From a checkpoint of a small image classifier: arch mlp, 72500 training examples.
Rows from expert 3 of block 2, named by matrix and row number. Rows with one number belong to one neuron. Each number is 128 + 24 x the weight over its row's rms, rounded and kept within 0 to 255. All counts start at 0. Numbers have three digits each. After the name is the row's rms in percent of the matrix's.
# up: expert up (model.blocks.2.mlp.up, 8x256x512), inputs 384-511
# down: expert down (model.blocks.2.mlp.down, 8x512x256, transposed), outputs 384-511
up.48 101:108084134117154186106159130123121149138127097107183115161154131145186129106131194103129136109081161123156103125146129138154164125158120053146134123111145123089098108141162101137113132168143076157118104107160069156106128111152120096147093123151112154099117101120149127172137148152119128132075140118106167117075133144157104147137118104110179102137099109093132125137153120133172093124148
up.49 096:103120132116167128142108180122130099125134125134150136149146144087103110135096146135182111121124126150107145099092133159107074151134152069151172172150162107111074110102089161115092168131124145115103147097147181118140131122156146167101104116134115159127137087103115152131131096091146069101105087155112138127125105098147130108126122119164089102097160137063119125122150097127156143113129
up.50 118:115147128067128080105153120148187116101173075146134142073153134092168099075132132120105133085103121154161144123144132136115135086161105122176147131137090098090115117149122116124144090140138098152138120112194130134141118106118101165120098153164125144136161120139117127135140136095125125146103150128109145116135157146137127173133107165112129170099094123129124133135175135121126158135133
up.51 097:123113152131088099126134122102095095152135185155115130142128162152165128142087170125123118108121086129111116133153134076113150114133147147123169135127107157143156100110105145145101113127117109132157133072140125094138132093117134139144120173120110127114113139125139110083143111113132129127115173144120092108136182154144133117120124077143130095133067103144064169112120136160153161138140
up.52 114:141088113136167118137125110145148097083123116122114119171141104127135121128126187081126130145114149096107134149147135124108072121122148167121188125145138097115118092116138141154157124158135136119172168109135111141150118119155115124122126088116143131124119173094154153091145116118144176134142093121158142129120120159146052158121115126128162152111133146159149114146118129147159131121124
up.53 092:093156095143136112098142097157112122143128103142117108101121128146110145170127147090159134134103127151131114125128099138174208126143140130124139106099116159130130095131123115118105152080113124081142145125112086120124141107139122144141135160116142167127135141164151132150128177114121069128127156142117123167095107150082059127078145129123121164093145111134125195114104138083122091128140
up.54 116:091127107116098109125118118146115111119138159142153085135143107055160120118142155138077121152131106118140109116166140129128137141140138144094101131126111124096134177142127090107122131134108131145180098139148137136144123118099102135163139101072110126104125147114213163107166151100077156116109132144137120091134183124144120162126123108111101104160128176134133118146130156165138123132137
up.55 112:170110113127152112142152114152153141146156127126104131155073126124143130085153089119153127165126172151132153125147152124134088114140127098143071100180138144115140146185121097142121122142132140128085114099182145122115122123113123128107117127105172115137097129139075114148094182147126110128108119129072111106099137107124132131135137133145081079175077127115129118136118121135122126145102
up.56 100:148121153154146143154145115155110127104176075118123108145104085154130177129136111131125168132188139133166107146138133091152132140102084175127161150112125138111136104143126196130153108120171099153123115128138105112157131150097144147091135113121155108163125159133163120117153142147103101144115163119122098085117109138130046115181106116136121130124106083122138133122105130138109118155119
up.57 100:129127133118111187185090123096165117101137154122102128098123138074157122130095147090131126131119125120115142136089128140125123146126125162092108111092095101137139157125133130129141161145128114126074116157127163137138143124145151137099104113098126122110107065141132128132100124107108129148095150136150142153138118123138133123151144101159145116134102123101122148116103110176126126149137
up.58 084:115136125123103101172136117124178112122125161155138126118100136081124110158111157149130139091144121111155127103138140153124082133124088145133151115099137130129125134134117131127126116112142086125142130123157159147121142131123117096158133139148131134138086105135134166142133125160108134070158141091113162162152137083136127159154112152100182153131152110121123153088179116114108116113124
up.59 095:129138113117143173100110164117135131135127109160103135116146137072140114115145126156092126118098121130151116136133129166146176151141162111112092124096134143148120161138160120140128109158137143144125123141133176066135121143137125185082125106132146101137102135144153117130129147082183141138192128122132112162115139156121073137115131146112127139130122132109109098137117131098158089128144
up.60 086:111135135094148121086072140138117136136099087137129149155098115121113144134114125143123104138125129160135147139133122119132092121094104156144122121138131084150119114155119155094148086154112105126091117079118114142125162126168134147135122153150122153128158117134106091176115124100155133153120072143079135096120158121114123161107140123135108177120113166136141150133085106107141153141134
up.61 088:139139145186131103147121110138093148160121123123114119106120116185158114143146117100173161062106131121121101112165111133103061175113141130155055151099135154154127123136136161177158130143125133119130161113134161157102121136116162087172134138122124163110119114145167142114115142101144102162126125122114156127127149124146147113128102090168097171130111137152084118137141124183128151123098
up.62 097:131131084129102160124170118160111109135131107103142132132116135106159171118098146169115075109088131094077154088115133203145100141143136147119103116172110105174117149189119163122111142088154156113140112140101110138144142147111130133115126129168129139118113127092158149114147171122153154146149116113093170149124143140141147117088132109127126142152093116123138101107123152128119124128111
up.63 096:123112159153146119138114086124067134105149125090147135102130151107156154139145118148203144151179112134142129139098086131140121157132147146133122123145121158127142134126129137151149105120104112101104112165111131147130154149115162093133157106080131130147105130121086113111109113116087108178106137147092070174143090118149123085121120127133123097122110136139080201151155106137119112148101
up.64 115:186160100113110133114138103127155127129106134148130098124097151106138125116172107142159105157111126097115126127125124162116119158134124132112192105145113109129132095102107090155118118093120109144159087093141148110097120137151151129155128143181084139106119111124140124152130111109124143113144112141135148099180122108148040146145125131092149148155115136147113135144145118124113153129116
up.65 092:136110106192143145129115137143132171116109130130135133107114111190119117111122129140170193136119144162151103125109128167110096117097139120140111128104114105132175110098135104125119137092152144136105141105129161126107124147169193152144080149129128154134126130117144122138163117139119093113130127129137126136151200134149076099140126129139108105094161127155200116124154120129121126150117
up.66 105:131146082069146106150146119153140141110134112112140103108135122107136134133150146124137142158161114112145149101112103142181135118098132147115106101143125139135161129163153156157156141146145105127142121086145105124114132151098154145156150080169157142161135112136108137138142138108149135099117142118098122172125160135114081131124118105131113108121103111122140080115118157115125082163142
up.67 098:130137101080167174125128152112130118141111107127136165129142142087133119108145113164167138092138156136098099121144138110120175152100142132109142120108120129075132138160125100156154152117133146137119109148133105127124114112138135136155122134142154153075119123144117111099138078087136149124129162131148170100117114149144062080131137143088097121139104126135117111118125101099140146116146
up.68 094:155161163151098143124103098110162091123153141116096092090083115189114112129121114132160123126127156164139139121180154154093141139121130098147209132132131116119134091111134150151115100086126095115149107155116096112159130125122138088141105128150128125133139140115114119147112160141136118148156132124112142120142155148137092103162119102123139107120122149121132150110102131126106140121069
up.69 095:171130106142106093127123114131115137146137111127137157234136117138114121146144152129177123084147117140119108116089128082134128143122134111097159097106118151128114102163139124147130147113145112125110137161138131079153133134124105092138166117119128110085110091122085115126120167130066125154115113133155145106122162117127141114179095123140117115185106165129165151129112124109125110077122
up.70 089:169111138112112156171151121118124145135122094135072125135127121142133152121100091143196137116147124132122145124127172146129124114120128082153177134144148120102114129112120125116142143093147124148118120190136107105096165115151129152169092115121146148115161125121120138153100117094148098153132122152100081145079119122116155134158147133121066107130156131116102144124118149158133133110127
up.71 088:110106100116118123121112121124149130115178145160142125124153127111129117096135119134122118146096127148128110097113127132141095097123099172114105112098111143086132137118110152140126115102107131104152158133147123111140131128106117111132112118150103154123121116153107139116130119091101145095110149111142168121115178087126215103117198106136136128049151125161162079103124145110100131106119
up.72 116:102077126184166116156099155121118105137131134122156134135130093120138116124140140148160099109125119123143120132131129169123120133111138118109181145162102138134148134159146100120156126122144137171178108161150124131150099127120138118157203118100145136102096134144086140151102131149089135119129134124145140207130145132115160123139147143093109126155134094109142116156110123130125147107134
up.73 107:092105095114146127087138132110146132115105116122128081133154136144129134104157155117114106138158145106120127157149116099130180158144121126129148133161139136106133166167139087140142135133135133141153095164125139128144137123114128122114109120173117102135112129139139124115134155155074165111177139132147131136145119141154147143138125122146135100102134095128083144146100109153133149140138
up.74 096:134122112141139171145168169096181138133138078138144121060141140160143141092146086121101124152132107103127168181127142104141097156129122160095115109132121118121115136115125128104155159109149110152126105076137146120131108131105132173140154090127104128127111116097137151122129157169146143104173139141099153097090131123104158144110085158128094145133116123135114121119124128096146098118062
up.75 104:107096151137124107128158152179159091140139128123129102205103132120111128134112118121106109134152090130099115141130185160100074176116118152129149117109165114102130113122121116104112099168149130181089113128140098120114133143126131125136095137138133135123111120123131104077119087120149146143121133145094131160076164145146126155143107104173147138144136145108135147127134135159127142118140
up.76 114:143132115164129137154147146141148148115164054127157108144133112168117123151102134089095175083123124117131145127089138140162153130136141144142152115095125125159112119120122129098116115095122117106125079090144107135123114126093079141140065125148124121138121117152183128139155091134159152146098102134137137107084103157135158127092148116082145124086147131155131129124138133016117103119137
up.77 080:116148108144145119100141143105097127149131136086176123176156124094150120142101126131114146167105106171115165108122142084152145097139108127152079159104104127135141130123127172113104123122147091115117095138089121136129103123119121098101110128136088119138136128145099136098133118174121142115115122116145157173157147138130126120080137126151141107169124149111102166117108139136155135113151
up.78 103:137138130165095132137119115088159170116129093131135159098151135122141143121112131161104137121116121126168118094119123119120145125135120114117098148118131118101126146073151123142090157059134129101122088164172092121145110116133129106137115154151124125122130130146119125100112067103141108154133097129152096116129113145153147150150120117169122066141120091151120142128118112153100137120089
up.79 078:124109147127119076083139108096123159146164096119110119124137114112143117088124107169107062148099132124170104146114146124148180116106136123130111123149136098123141177161129176151100144149113123104134097159095137150134136141107123102149115141117075137132117083126201130131101110103123126139115107141169127094118118167127124085171112114076168116137163096146110179152123128142132148098157
up.80 087:129119095073125073140126156094175117119154133136112158104148138079118133176144162158123150145117140146132137111109144092103171128105137138178167112179114131141133130154141131151103127124122135123122130147121158043107116129101093127144146155144070141125132122108175128108084115152158108101146131118118148118112129143146061133143107125146143164126135085145120147112137130149171162090125
up.81 099:144124132161143094158148126107133110166160140129124104062163124181094130113141130157148111115128120119098130104181137159096137140125186181101122133072140144055107075078131137155135163106153132131144111113153152127125138114137167115150122127132153153126126155145129127128152107085109137114121114113113122081087124166140124153152129129133136141101158090106154130106108146117146130119136
up.82 097:146115126114139146150106137117104170087149131116132128089111154106096116141126137099128140150079150113133117138156131144118116129116121139101178156114139107121138107104147147132105120144140140160114077123124124120150112135150163119147143148175133157119137126149093115118123155130096145141129106121113137157120136130183128124118165169120139121089133132188151115138144146077125132159102
up.83 077:169103146144136042090136130092122168103148103141132114076116115158144122106071134126124169122106153164102124139099149090109119150128108137086168124159114102113118124098150138125158147146136131090143103151061140142119112129114125149141176161129154121155145084094088128150108119107119126126102136122105123155114069096157159124163149123099116098133124157131145109129153111123139144106130
up.84 108:149116138141084110114116137093195111119130141136113109125169129108149127122096137141156122123120114108133113112119136157119129100119094083117177122113125147045114122146141144087120138123101129103133153150115124098148111111144110129166160125129119172139128185129104131171112140119132136141088143128101105107116148147166066131127144097142121143090096147126103186143147135164126139128158
up.85 106:132129098146134162152141135154101102136157144088134130110105155213071119147128102151128148143101146114136129147143126125152132124094115113144072144131159118098132131113117183146146094114124101104094132137134162148112121136117111099121195132058129152133169126117078134091150144135155128120114146118134148054163126100119108149122109155112143173086108141142152096134123118122123133120069
up.86 121:114105115092091122129130130149079146163119171113103108115136120141127148141093129128133138177130129147118156155134136105150114118141118146167154149140102123135119172129109153106080135165130143126144161145146112111120121085120117115159097130140152143135130128093077090148130127138145124168128103133123132182110112135095084126119126163141103158150108137126123073090071124141141113107119
up.87 116:116148144159150145137114137119195139125103095110147129121116133130128152151118099128114142147082098136157127079122124166135184130141146136109094130104112141121165115122142129139130104115113100111125121139130138111100115134123115174113118129142125109123119109130146132131124172164119116164133102113094166166114160128162168122112133132136108128138144166123093112132118124075124114129110
up.88 101:134128132143097182135139106158145128105143092134121113137152146214145119112167124082135141151120179155115140105097131153152204112104131105126054106178136125113161143179148104090132149106131088101138088140107113126130120122105133106221135122095138096132087136110218115098101143154130126101131087137175123109063128101141122127092101144128129178103123104110161139140147126110125121109144
up.89 079:136094134109157104145142143119108129139151145134104143096097113113148119076089140144120136127146143119127116133157133097128150127107156122156128105115118143148106198141128105102127146131128162140140166141129143122135102146154133151122172154105145116085128137142184120155151121139128092178104111085091108155141092125138098162122130116130135145114150122115127119127134144121152104107142
up.90 103:119122142091160121079130112129133142135134060155112109057171134117153100122117113137171127129124183128136128143140158138109205103134114147147152142194109115131128135183100107131127098162140109124119129107120134163114160132138096101118136133108092169149129132161125122129102137107110130120140090108149155116137102120133105139099123108103135103086121157125125163133150133123129119107190
up.91 103:139124116129053143132161140144141155126123146146140156097162105153111175134166127118080126122109120133160131124096096172148093141135091120154117158109172090157099143134173118166083125077101121146119125121141124133130123122132101131124151126161100132132122127156146165140157146165093134118111075142123096101145150110105166125118163100063140158095191101115133116157156125100106126098165
up.92 093:139108131094136105130116092088087113087119153119159149072133135123134141123090113132161123074116165140182084127101131134097186131120133121133170087113148134151107111160119143106124159135126116132107116111130118126115092134120125118153131110102121087144150106085180124150131134120130084117151132147142119115093129081123181126137135135163171090113111157132130105125152116135103132122129
up.93 101:115131137148134133127127102150081127138163164119145147111071148068170144143127147151076142174141119161148104127147127109122137120119141130122144161084133170134156146147132129145101109175137149117186131125114101108127117136104110138123143121126112112095126112138172138148104142191088145169141121159138109080129077180141076140209101142107135106169117123140142118138127126126092118159128
up.94 095:174069121152136138125110145140132109127137123143144155105152125074113113138154118096119107117136124163132126123119163112166102101098101131130138138113161159105124119134149139111129124138103148110140198119195119129155100116150122173110107141121124155124181136112170145107127113130139099091097171122104142121144083145160133143160145121126116187075092135135129115126147136103109117101166
up.95 119:099107125150134114128111094123055115127142175146158134159160100116159127151151107097085111125101147122092114136153151113125121185149118116137133142148159153089133147125125096091139113134116156098118134122131121112108118156108120170123141076111113138128125144103121149175106135129148140123133094130117104144161151103113088115146119119134155107105102125129136157140139155122143116119115
up.96 094:145116116138157160131118076124089137143140108149132119158092118109130130141166143137136134148103102148157108129102129135109186106144105101162132152131081129122091117110144156136133108135117148134173135107156087128127098128136133150137114085131109092151150119104211137148091077145100153159148109136156116075150113115131221137125143121111096127128123104112092080137120120154133129117131
up.97 106:130109106134125133170167107133173093131184159107130142114077169116140110097135131151159123116115159128130088106133098146186168085076113111133112180117091097160141154117099151178136142159134137143127123136112097134113117177118138153175140111111131135144114089143159126122132135089144080113108115146088137118151157101115117137133107128092112108088118096131085188137145121161155137091116
up.98 101:121100119147182109191134118130135102155148122138127096110140146153135106146154112172176141146173114141128114065129131138112165106152098104163169118122084124114110130135131087158166144142115123132148119178168083123121131125123175154187156142128108108116132089174144106125090069074106111132098139132134139143136117155133122101145146116126151118140128121139145165137106154142153101111155
up.99 119:127092125113145118172158136180079135104132114099149096133143117094104126126100134147144113158110096151134121108178109110167125079122121098232162133100154163118121106148134148116126139157136160118140120113129090128131120115083130127116094108122132146126125131143106100097130158136139079135120165110158117145100116105148143140155175119125118143077076096164089124151107131120128160101147
up.100 118:136119144114118129132139150133085085107093129099103131184132138124112134127145120148087145145153106105153084143159117119137147174129127157139100135141156166087094132124102117111079115127087172125126156107133072132121129130126137137136143123152161098165119145108104167102130112139150155130145133132186113147165145114097095158094149136154115137090140103128175160113115138155138132146101
down.48 097:118105148086092113110100135086161118227117131138115147105145129126136163097090114092129132172143104120097130117109108134110141116121134123147165137095149115174134128136139136152125144112137102109126146142111100129116107150132163119071097128075127171154162120122123122112119140076155119129099122110090147157138179123165088099167129120110139121157136124103125130109143107107104105123160
down.49 092:126166172165136129192153144132118128082148119098113115111142104162143102123159109139089150123109132119124114169115106166121073147101168040117127130137114135104171083130127095095126162115118145095126119172124152128128142126163152111160136121100133097130128133122098126107096134121115139122133121117083116133115152187102181120113130149160103102142153133130114152150119107124121109112128
down.50 102:118115111144144138144138107111150127159144142150133094129112143124107175123156134109096084176135137123148119123121186120120134133155152122147125159101131132115158150160120125150102123140113138125105142138093122118107136127106134142161122146121124124110105131104077087130158119172119146138120134149104121111100135137117068123095130102159128145152138128125126150096098119089119122115145
down.51 094:133116125132120117162156110125172133138116144142130107137106104159112111197084142113135120140099144120161145077108147155144138099126111097103125124146118125105111113159108139157115112073083134111104158157123100139131129133165135143126060126069138111114122146128135139130087144128090130115150197124102127132101142153160107099144165147113144138096172112141164103137139094139122118124129
down.52 114:108102153177112118124116138163185131103116072160102117124137141155133135125133138120099108102138106111169139156117130143140156126116101163139111157186146134153140158104122051097125137097125117139124142141113100148157131082110129130108137139097140125125134093117109123131125147119127128126122125116129120129118133088143112133118166106164170125129109123125114180124121096133162150162134
down.53 098:132123091098152149113119080139135139146118117143109142113110121128103134179093095187124145149070098139160133141091136142135133118169150125115122123159096148118119106113122154088139126165141136158137152082156116150098153100121105102147182129128148138107131142107103130091105144112144157166108102109165119159079109082079110141122115134126081147130116168100122101109162090103103145134110
down.54 117:111106152130146131132139144145116134140127113136129156103137142189047066107132139086146129130147134124131133137139135100109163144127128139158128126147125134108153126140158130136107118133141116117120118100127150163141133119149107111105145117111135150124117147116097133136150134125109161134128133148135132155151140091139116111111125128132104171158200114122164105157167101141088115152102
down.55 103:145098108103168132191137127133130136140099172134132191103171133180147131119130122136113126194134127127124160122112114142153100126109105102140152122119118123115148082118142158135155125077102114119143171158137072140126138113122169138140189178102134146167100144127107132118112114133149127146097126138150117117142089130120121133132142110134112172148067078152097096130184143139107111107133
down.56 102:120107153058121164093130096129123152125073110142126124129141122160117179158125106111117153144104076140155123144135150099150154161066117154138111153135093105167144159148117162125140102183128084167111088137150162160144126159090145139122140094141140131143156149124091117128155140146114122129115139137143119132149141139119111177160088130144078154153121079117126117107137129131141116105160
down.57 095:120128116143116126089137175127107093143141119177172110122122116083105144145098131097125143118155129121116125086134178167146143108135117139123137129150140137084141109165102146149109129146108183139126104098112124138103131137121103149133129163104093142166150139107159122125102141103116135100162125121109107046102084112119103117133083183148113153109094131131078156106122143136121125149131
down.58 091:141176108113168160087135125086149156158134143101158084181135113171171117114144115177117117092134124177153117124142119130111087152118152153122126143160159120123081180100116126123107116102115113133106129131140106142126124142124122114135075119126095103145125172133167159109112134125130182150139110112097157039095153156142127126111093135127107146150105103139112110146117133172149113132110
down.59 094:111155128153120129155099105132141120141139110152164120127124154047173102170145130127121170138154169083103119169155065171127101117116134160099068111124146137108100126100125113119138135136162118147145132108119102119123140117145144081173168120074127106087127148131115128132155132123130098169119154083093124103130191178155169088118141162134118120114096129130110125171153081126144153133112
down.60 079:113109150109156137142075161135113123118165111176140158110129149110099131141163131200121134128145104161156166124131135122133092067128150166124064156129101145144116136125135109122099161147153196144131165095103112146112102118125097117182123129163152104126124181162115139123155130131086132110155159169150151128115094143112133112129123088146099129158141108141161140111101160144165150082114
down.61 094:112137112116166097123117129136121133174098136116110090119100115101104145120115091137127189111148130116143101172158115126108131130135092121127116099090133110167140111151153164107126104112116132116116122143136102132098127139128172133115141108144139138134121161183120123104113123143153109120079116130164136167133122144152118150139093093124088163141125108134138157137098125107130134132131
down.62 098:132157089107147131142115115128097161145180064130137144137140116166127144093134173135110074144131111165149095134103104098101039165146116119108126119088138161124145082098165089167153116116130099101166173152099125138101134127141117126106108114140102120130112104140155138129115128132074123119156163155138158162156132138111160118138122099137114116110152124125100084093073148076144132139126
down.63 085:103139131141137135145134107143121121123124110115101132136127148085087083083147157134131104120121113138132138110131127103195110080147100138151136142107115141142174134084143155126140117135104132133100147140135178093120131111108126162154130128138146123172153160107073139137111123148094139136135134108154124100153120162135138138127134144119125143183192097117114167114108134120136122159133
down.64 111:128117095146171151159141180143180106095163091112113124158136097093190140178121144107129109114147106118105125148119098148110155140129160070087173164104111128141127167152148079140161135158102130148134134146141091116148125107135103109141088108114121113139115139153220157124090128104160147100080134154125152133164161114112164088096160149115085134143080096135146148123122135176120151126124
down.65 100:115129107110117182099194153190095110121128148163118129126131152138100139136080109106135143119132134098111151158123195150112150072136080093123076124145089129120125152141118119136155113118131119133120159160112139162155104124132133120078102097128141181145098120152120100111102137152131111084105127153122118127101104143128125081114108122154109137125097157107137185129096133176110115115154
down.66 102:134163116160154123110161119149171081111139181129103162135146123176111116129115114174099106160152153110141179182145127107150092128161128117118153169150128138112077134100156162107149135168137122163097149123134155142142122121126139119115149082119148120112149123121164152100141147105164132128147119141122125139161145100102128140105122127104145143119128105139104070165134122148145114100131
down.67 098:126118153096137152134104126124121111089116139155140124107132128110115120027129142110123138156139091142120139148121117143155078131112158128125146183107150161125114147123147120100120147138094070121123128161155105139137117146158095103186094164136150125146105123106147129170108137105142155113104119133124154115168120156107184115155149151133114136145122127112061113140108108107120132150095
down.68 095:181118128149164167129104122117101184115093150154107155160124127120150145132138169134115150097098153120131108127136108172112093113152150091128187123091124138116100120156127114113151151143152116142130153096140126126133128162110128099157120109115108152145142112144098118111100088138131115159112128139154116082144140164144146128088121159128142115116147112126156089123130142127133122109077
down.69 095:106149122132156140128123142146096141153102193146103108078101129101142119133131161114121140114087138140173099093147121153141107131120128122149078112122138158125109152158115121156117145107118156157146152130086139152121121109130172141088157130155125124156114115141192118131147139110116121113115118127096092154138163102144140140121146137145143136118149092135114079163125133135098129137107
down.70 098:136080130109153150138165095124149147135119137150202121106105136152139120173134108136111152142089135098130157147093148146083105106145115123117105153036131163131124143164118163123150130086095112131105143143147155102118168108141127185169137129150133114157141115122126133119106119113149143177100160103104121210175140089153138146102106146120130127135132160158115072141109144159123109139126
down.71 093:134177131170132140144148133157104167143132134145125136133122133162129121184101138140141078163124143145116141126114151127085085099096134148133138133152169118126169138145106117101148130088122152124111155148146112130111136121111130136155092145089149134069133097132160125167125120125133110102144102157087093085153089117111127081134076113118126134146122124115153140116117116132136128122186
down.72 107:128107140109158160129164118156115111138134086115137124069146098071141167148111127120138149102085057153121100092156150137136109123129122152141106110124119112108139131128127153135069102075105157143131135109145129113108126111125151119097076139138089131117125124141103149132166127160153128098096119076107152149082126168115091132146110102118151117124158167108175099130136121126150158157154
down.73 103:101141117087163157131101162133073125133108115120129163149117119094129102102152166122155101144137098123139126098130135114116051153111143129131116143160115120128114157073118148163109125133162100121144136038133157113158114117165135127105097120087126124141121128118133132122117124118119132109140134129126127160148118132201173110154124124141082136132163148133140085109114134131133136111109
down.74 097:112132150146098101120152112116121138135145097153095111154130111133120126133145141111127113149124151114120105145113143109125136183124132163122158147121099102126111144098159104127133109132154144144112131159137147096126138131169095138151140116085121090147148142149149117119130139102122129112111123154082134129127145116119129113140133188130079127092124126155114074116131124152143108121139
down.75 105:146152111141146120157086109124167150100139105109102127108074145097114119118107155117111123124143122137145091168154112138123158133096121141148085152140156119119118088160112089134161123088117062140115094095130124129129137112134156136139180096119124108134163130099093126167089147111110109100105144093121158059160112141068094131158102126114116114126154115128131112131112115145148150140117
down.76 108:139155126135087109144127122074164143126158127117124131121101110114149153137112125115107099112176106113101121120131113069097102114109160135105128122144108121116133122140118188136090130131146126108129108135121114128122147133139081058135094147133123148121139092109164143114123141119115119173129122140112108140127108122093064145204103125149134149111129113164151126108137188114120148119108
down.77 092:134160139136151113135142110131119161106092107110140111138165109187098114119109155144133170130145115091127147091105062140165107120124138168114112167104147118108149145120121168153113137121120123115132101107129111127141121114095171105079116118104177165148104121071144094120146162143148139110165133146087122152062116106102136136177154090132120134130147123136119083104105134131107120125150
down.78 114:111131121152104139105138150124102144143121096093140133126149128124108126171155101151143148106154138140088148117120119162146157147115129157117177126142103112149129118130131156149151117133119146133122109123125101221094122119121122119125125146145135099152121091137141126114127109189134151117145110123119149120124082131109111159120170148127121203170126139118122169119165125117136144137144
down.79 086:169126127130099149094134146115145138176097140092137098133139126119145115155152195125095141092111114162124096136131124128153170137149144112167119143123149084116152073106108141134145171128115137124140188110160142124118121099140060116135129116089132136113152143171148141170131153135135131076169150141118159170179171107135138104081138088133101150133119127164129101158098147155121115119107
down.80 096:114137121146166113147132097137166081079110088119146154113108086124138136115149118086132108124149111133121142177105122122136108135130114084119138132114144135122123175151121131140135121125126092141150164107099163152135123129114131109132116153098125128110128115158148133147160123122147142159105144145123137160120132138071145119119132127122110118123150145106102112129169104125133104126143
down.81 103:161098108156083123136111118109152130124091123149119130095112139133128142089140140076117133116133189146123144128125108151094061161158128095178051135130115137136146150122126112143117116144116130126127131154115145137102118142141103130140099100107113135129109102150176167160101118134175122134123118115117125155172113183123154140162103128125070113120184113150090064109111098123130130117146
down.82 098:133077139092131151087113147126106122111153067129093101076119118142132081136132133121104148160106099130113135138110143157154121059099135128066165112148107133119117149087126099085124113152120063151134136121082173123131142128112176149133113130122132121135136119139090135144137143159168121083103131120058116158137085149127134104142119158127133149111145143106157168113116147119128080113131
down.83 083:123121141104088157117131108127134105142127127144142116151151137127143133116159094147129130155133166143146105100117105104134154086090137084120110150071147147138123165136114155111122134133160134119130114086129150139137088126120127129120122134129124104115108145124166101153074130115111120113136109151137120161124149150130146100156152115148143160150187124144156117099127134129134057119079
down.84 105:136184128073094107122140109135133142086140144114152110082101125117161105176136134111137142151099149091098128151108151139076058133158117134164148103091122120128110137085167132148103152102107124108125119115126075157138084126099169118170120110123113134112144123090132114120129148104142152107130136123086140144127085096096209153126157122131144123196104112140100091141138129092131094127130
down.85 108:121127114131174147090126166165145115150127079098120140103136119139102110123135151129141128106145111120136081158167128171137196114162176122149132165124140133137106112127107070109110112118121137131122177177114070173144094115107137113104131143136143110070138109139169136145091125114154129136063112147120111141092097107115177130117131155135129130126103126134161107095138141143126144114176
down.86 108:113090115144106120113118103116122141148173091120118168128128122084123130138146128125127124141152120108127101133128124133129099117136142132103131124135133141134111142168109156127164121134163159128165135099133143113103135152114127096122108130106128105137127112134190134095148127135105079140112166109111133130090111183141090106111155154159156111087129135132125127116153180150128122117135
down.87 103:115159119128110122157129133121140125131136103146133179107118168057114110127150124117176114139160136107090087198133108115104123177142117187174180118155110135126092122113150114135149149120136146124162106158151121079083134103131153143152177123102110159134147107105125122179132132137123130133155115124099120142121130133096098146179141057129109117101100098127146141119140137133095149091081
down.88 099:079149133143136137096139120153129127139103127145116155162128140141134130113128129136120141109162115110137146133129137105141168077137121137114128118102131139123134103093144109178145114086087130112134144106102061124128118095130149116131097092120137130162131165108089095115128136089136155117155139105121138125094153155124097113156171155152166091127091094132087092147170113164128120121188
down.89 077:143118128145102151146156119130110131166109105127140131144149113159107125091117179146140136176124157143118120093120124136144115093118130132130118111114121150151114127138163061146178126166111197146115097117126152124130133121150162136121114129102134095194110127169178136133152125134125141143136139091125138113138123142129142117077142172133193148148130142127095096123127129136138137094115
down.90 099:120098124190093145116143101147113140133112108134121137093135091142157116124126148134130144158155130132128097102154138101118179131155104113129128142100110127178125125147149158131124126129136110137132145136124137149134128111122120144114134095212121119101152107139153141135096116127117101149141150133149081147144136112139112117097111123125149164151139146098106109112138116095131128149138
down.91 103:152085137105144143103152146104095135114132118180113139123097117120137099115132146123168120141156081149137173124142168153122104130127080145138135137106142121102126072140099093135125139169158123134134093151144109170087125169109136128098129166118085142112137153138094153149120129152124164113116141144102170166093158123167099121162167129128075130099110115116157156125160134129159129174101
down.92 092:129086131107117080130125111129113090141128113131112116117130150127162102113150131156126082128119088110119159144138148153100166114125128125114134113088114125157110144189148127123105135104127145149124155139125140083124119145142142153145144067115116126149124122153148094138113128117190116121143134111129152182154151138156135179048137109122169168137146151141104106117127150111093118157112
down.93 101:091158124081079133132110157149129092108133115130136119178121136146119124159096140076134082117133161121175168098112106115157099107125117144146089131138135143131162116147145151100124122097138108151148119081103110148121114125111137104138094099153102116132104102094218125126129129115077136111119106095169127156147183143092181123173136108137127141139159101163107061122122100125125134113135
down.94 096:160137108116083177148098115123111151127131147136120115117105127073102143087126157118133109119150091104132098171113057106151177126156110106133100133122149130133088145169125144126133149129155112113116158129106101128184127103149130131128112135062102086107123142111135122087115129100088118133155156103110104075120131136129176143135162188125099131175085112148143095127125148157101173135080
down.95 113:132143127126162119125088111150122128168139134122140107100091149080130134141096116092101104122126118148122094144122094073118106089104141086128116125153142145124127137109143143113124128134132112164113062143108117144140132138127116120157105131083134148084125149112151078147142119126133147146140152097144141104151154122122069121184141190143084180145098115122163148131103103137150156149108
down.96 095:126145138163101203150118160122111144126055086149129148168112178157130121108160137128141115109126146152106120118130156149114128122132110130095088120184097117120120160110127128144092131125127115139119142104121127082148142136136150136086130136094147138124107129134129092126149105132135108117152107139107125140109111105154117123116183105123100131108128099132101103132115211102164129138147
down.97 099:100110131110060145072145113145116124107133106116097134170143119072141120102123135128142147131117134147136143166123092173121152111147111135120114137174135139144107106126149122154151147139108116104118166181111165123112109123140118126131128102109122091147133157151127144164098120106143125148115111166121136150117129128182098129073139108132132106132140101118140095071143167132136127126148
down.98 104:104110121118068106121127110143132152136108155078127095091089126086133125068153163144130120123136117093110111123138138150097122120114151112126164148153151128140103166125158127150109123131135115140142151180072161136133140165137115166096123146112144107129159147122138128150107121114133146106178148149117141097156157123135117140158146150149102148115110114128113126146120127103126132122130
down.99 110:134130131132115140108147125110159100129173112154133116123134108085134092190125173163123131157154106126106148093107105132101193079073143109142144150153113118129138175174123082148134130171116075125116122138132121085130133134112120124145091151114132146155116151120110140098105112135103131126135132122078107155059094119144074150160116140126124147099105132152183141131099111135148108113124
down.100 105:114116121161072100130127125116074129180131121142109133125101097085084116115128130122140082182121157120118124061156173146140162105111182155112145134135125135127110139151152134150090110138146121141118125137103142120103122110141162108140043129155132137094129122117135113098117148115104139145150122116103123113082158130159092132140146162105138168156226158121177100118143120119137134122101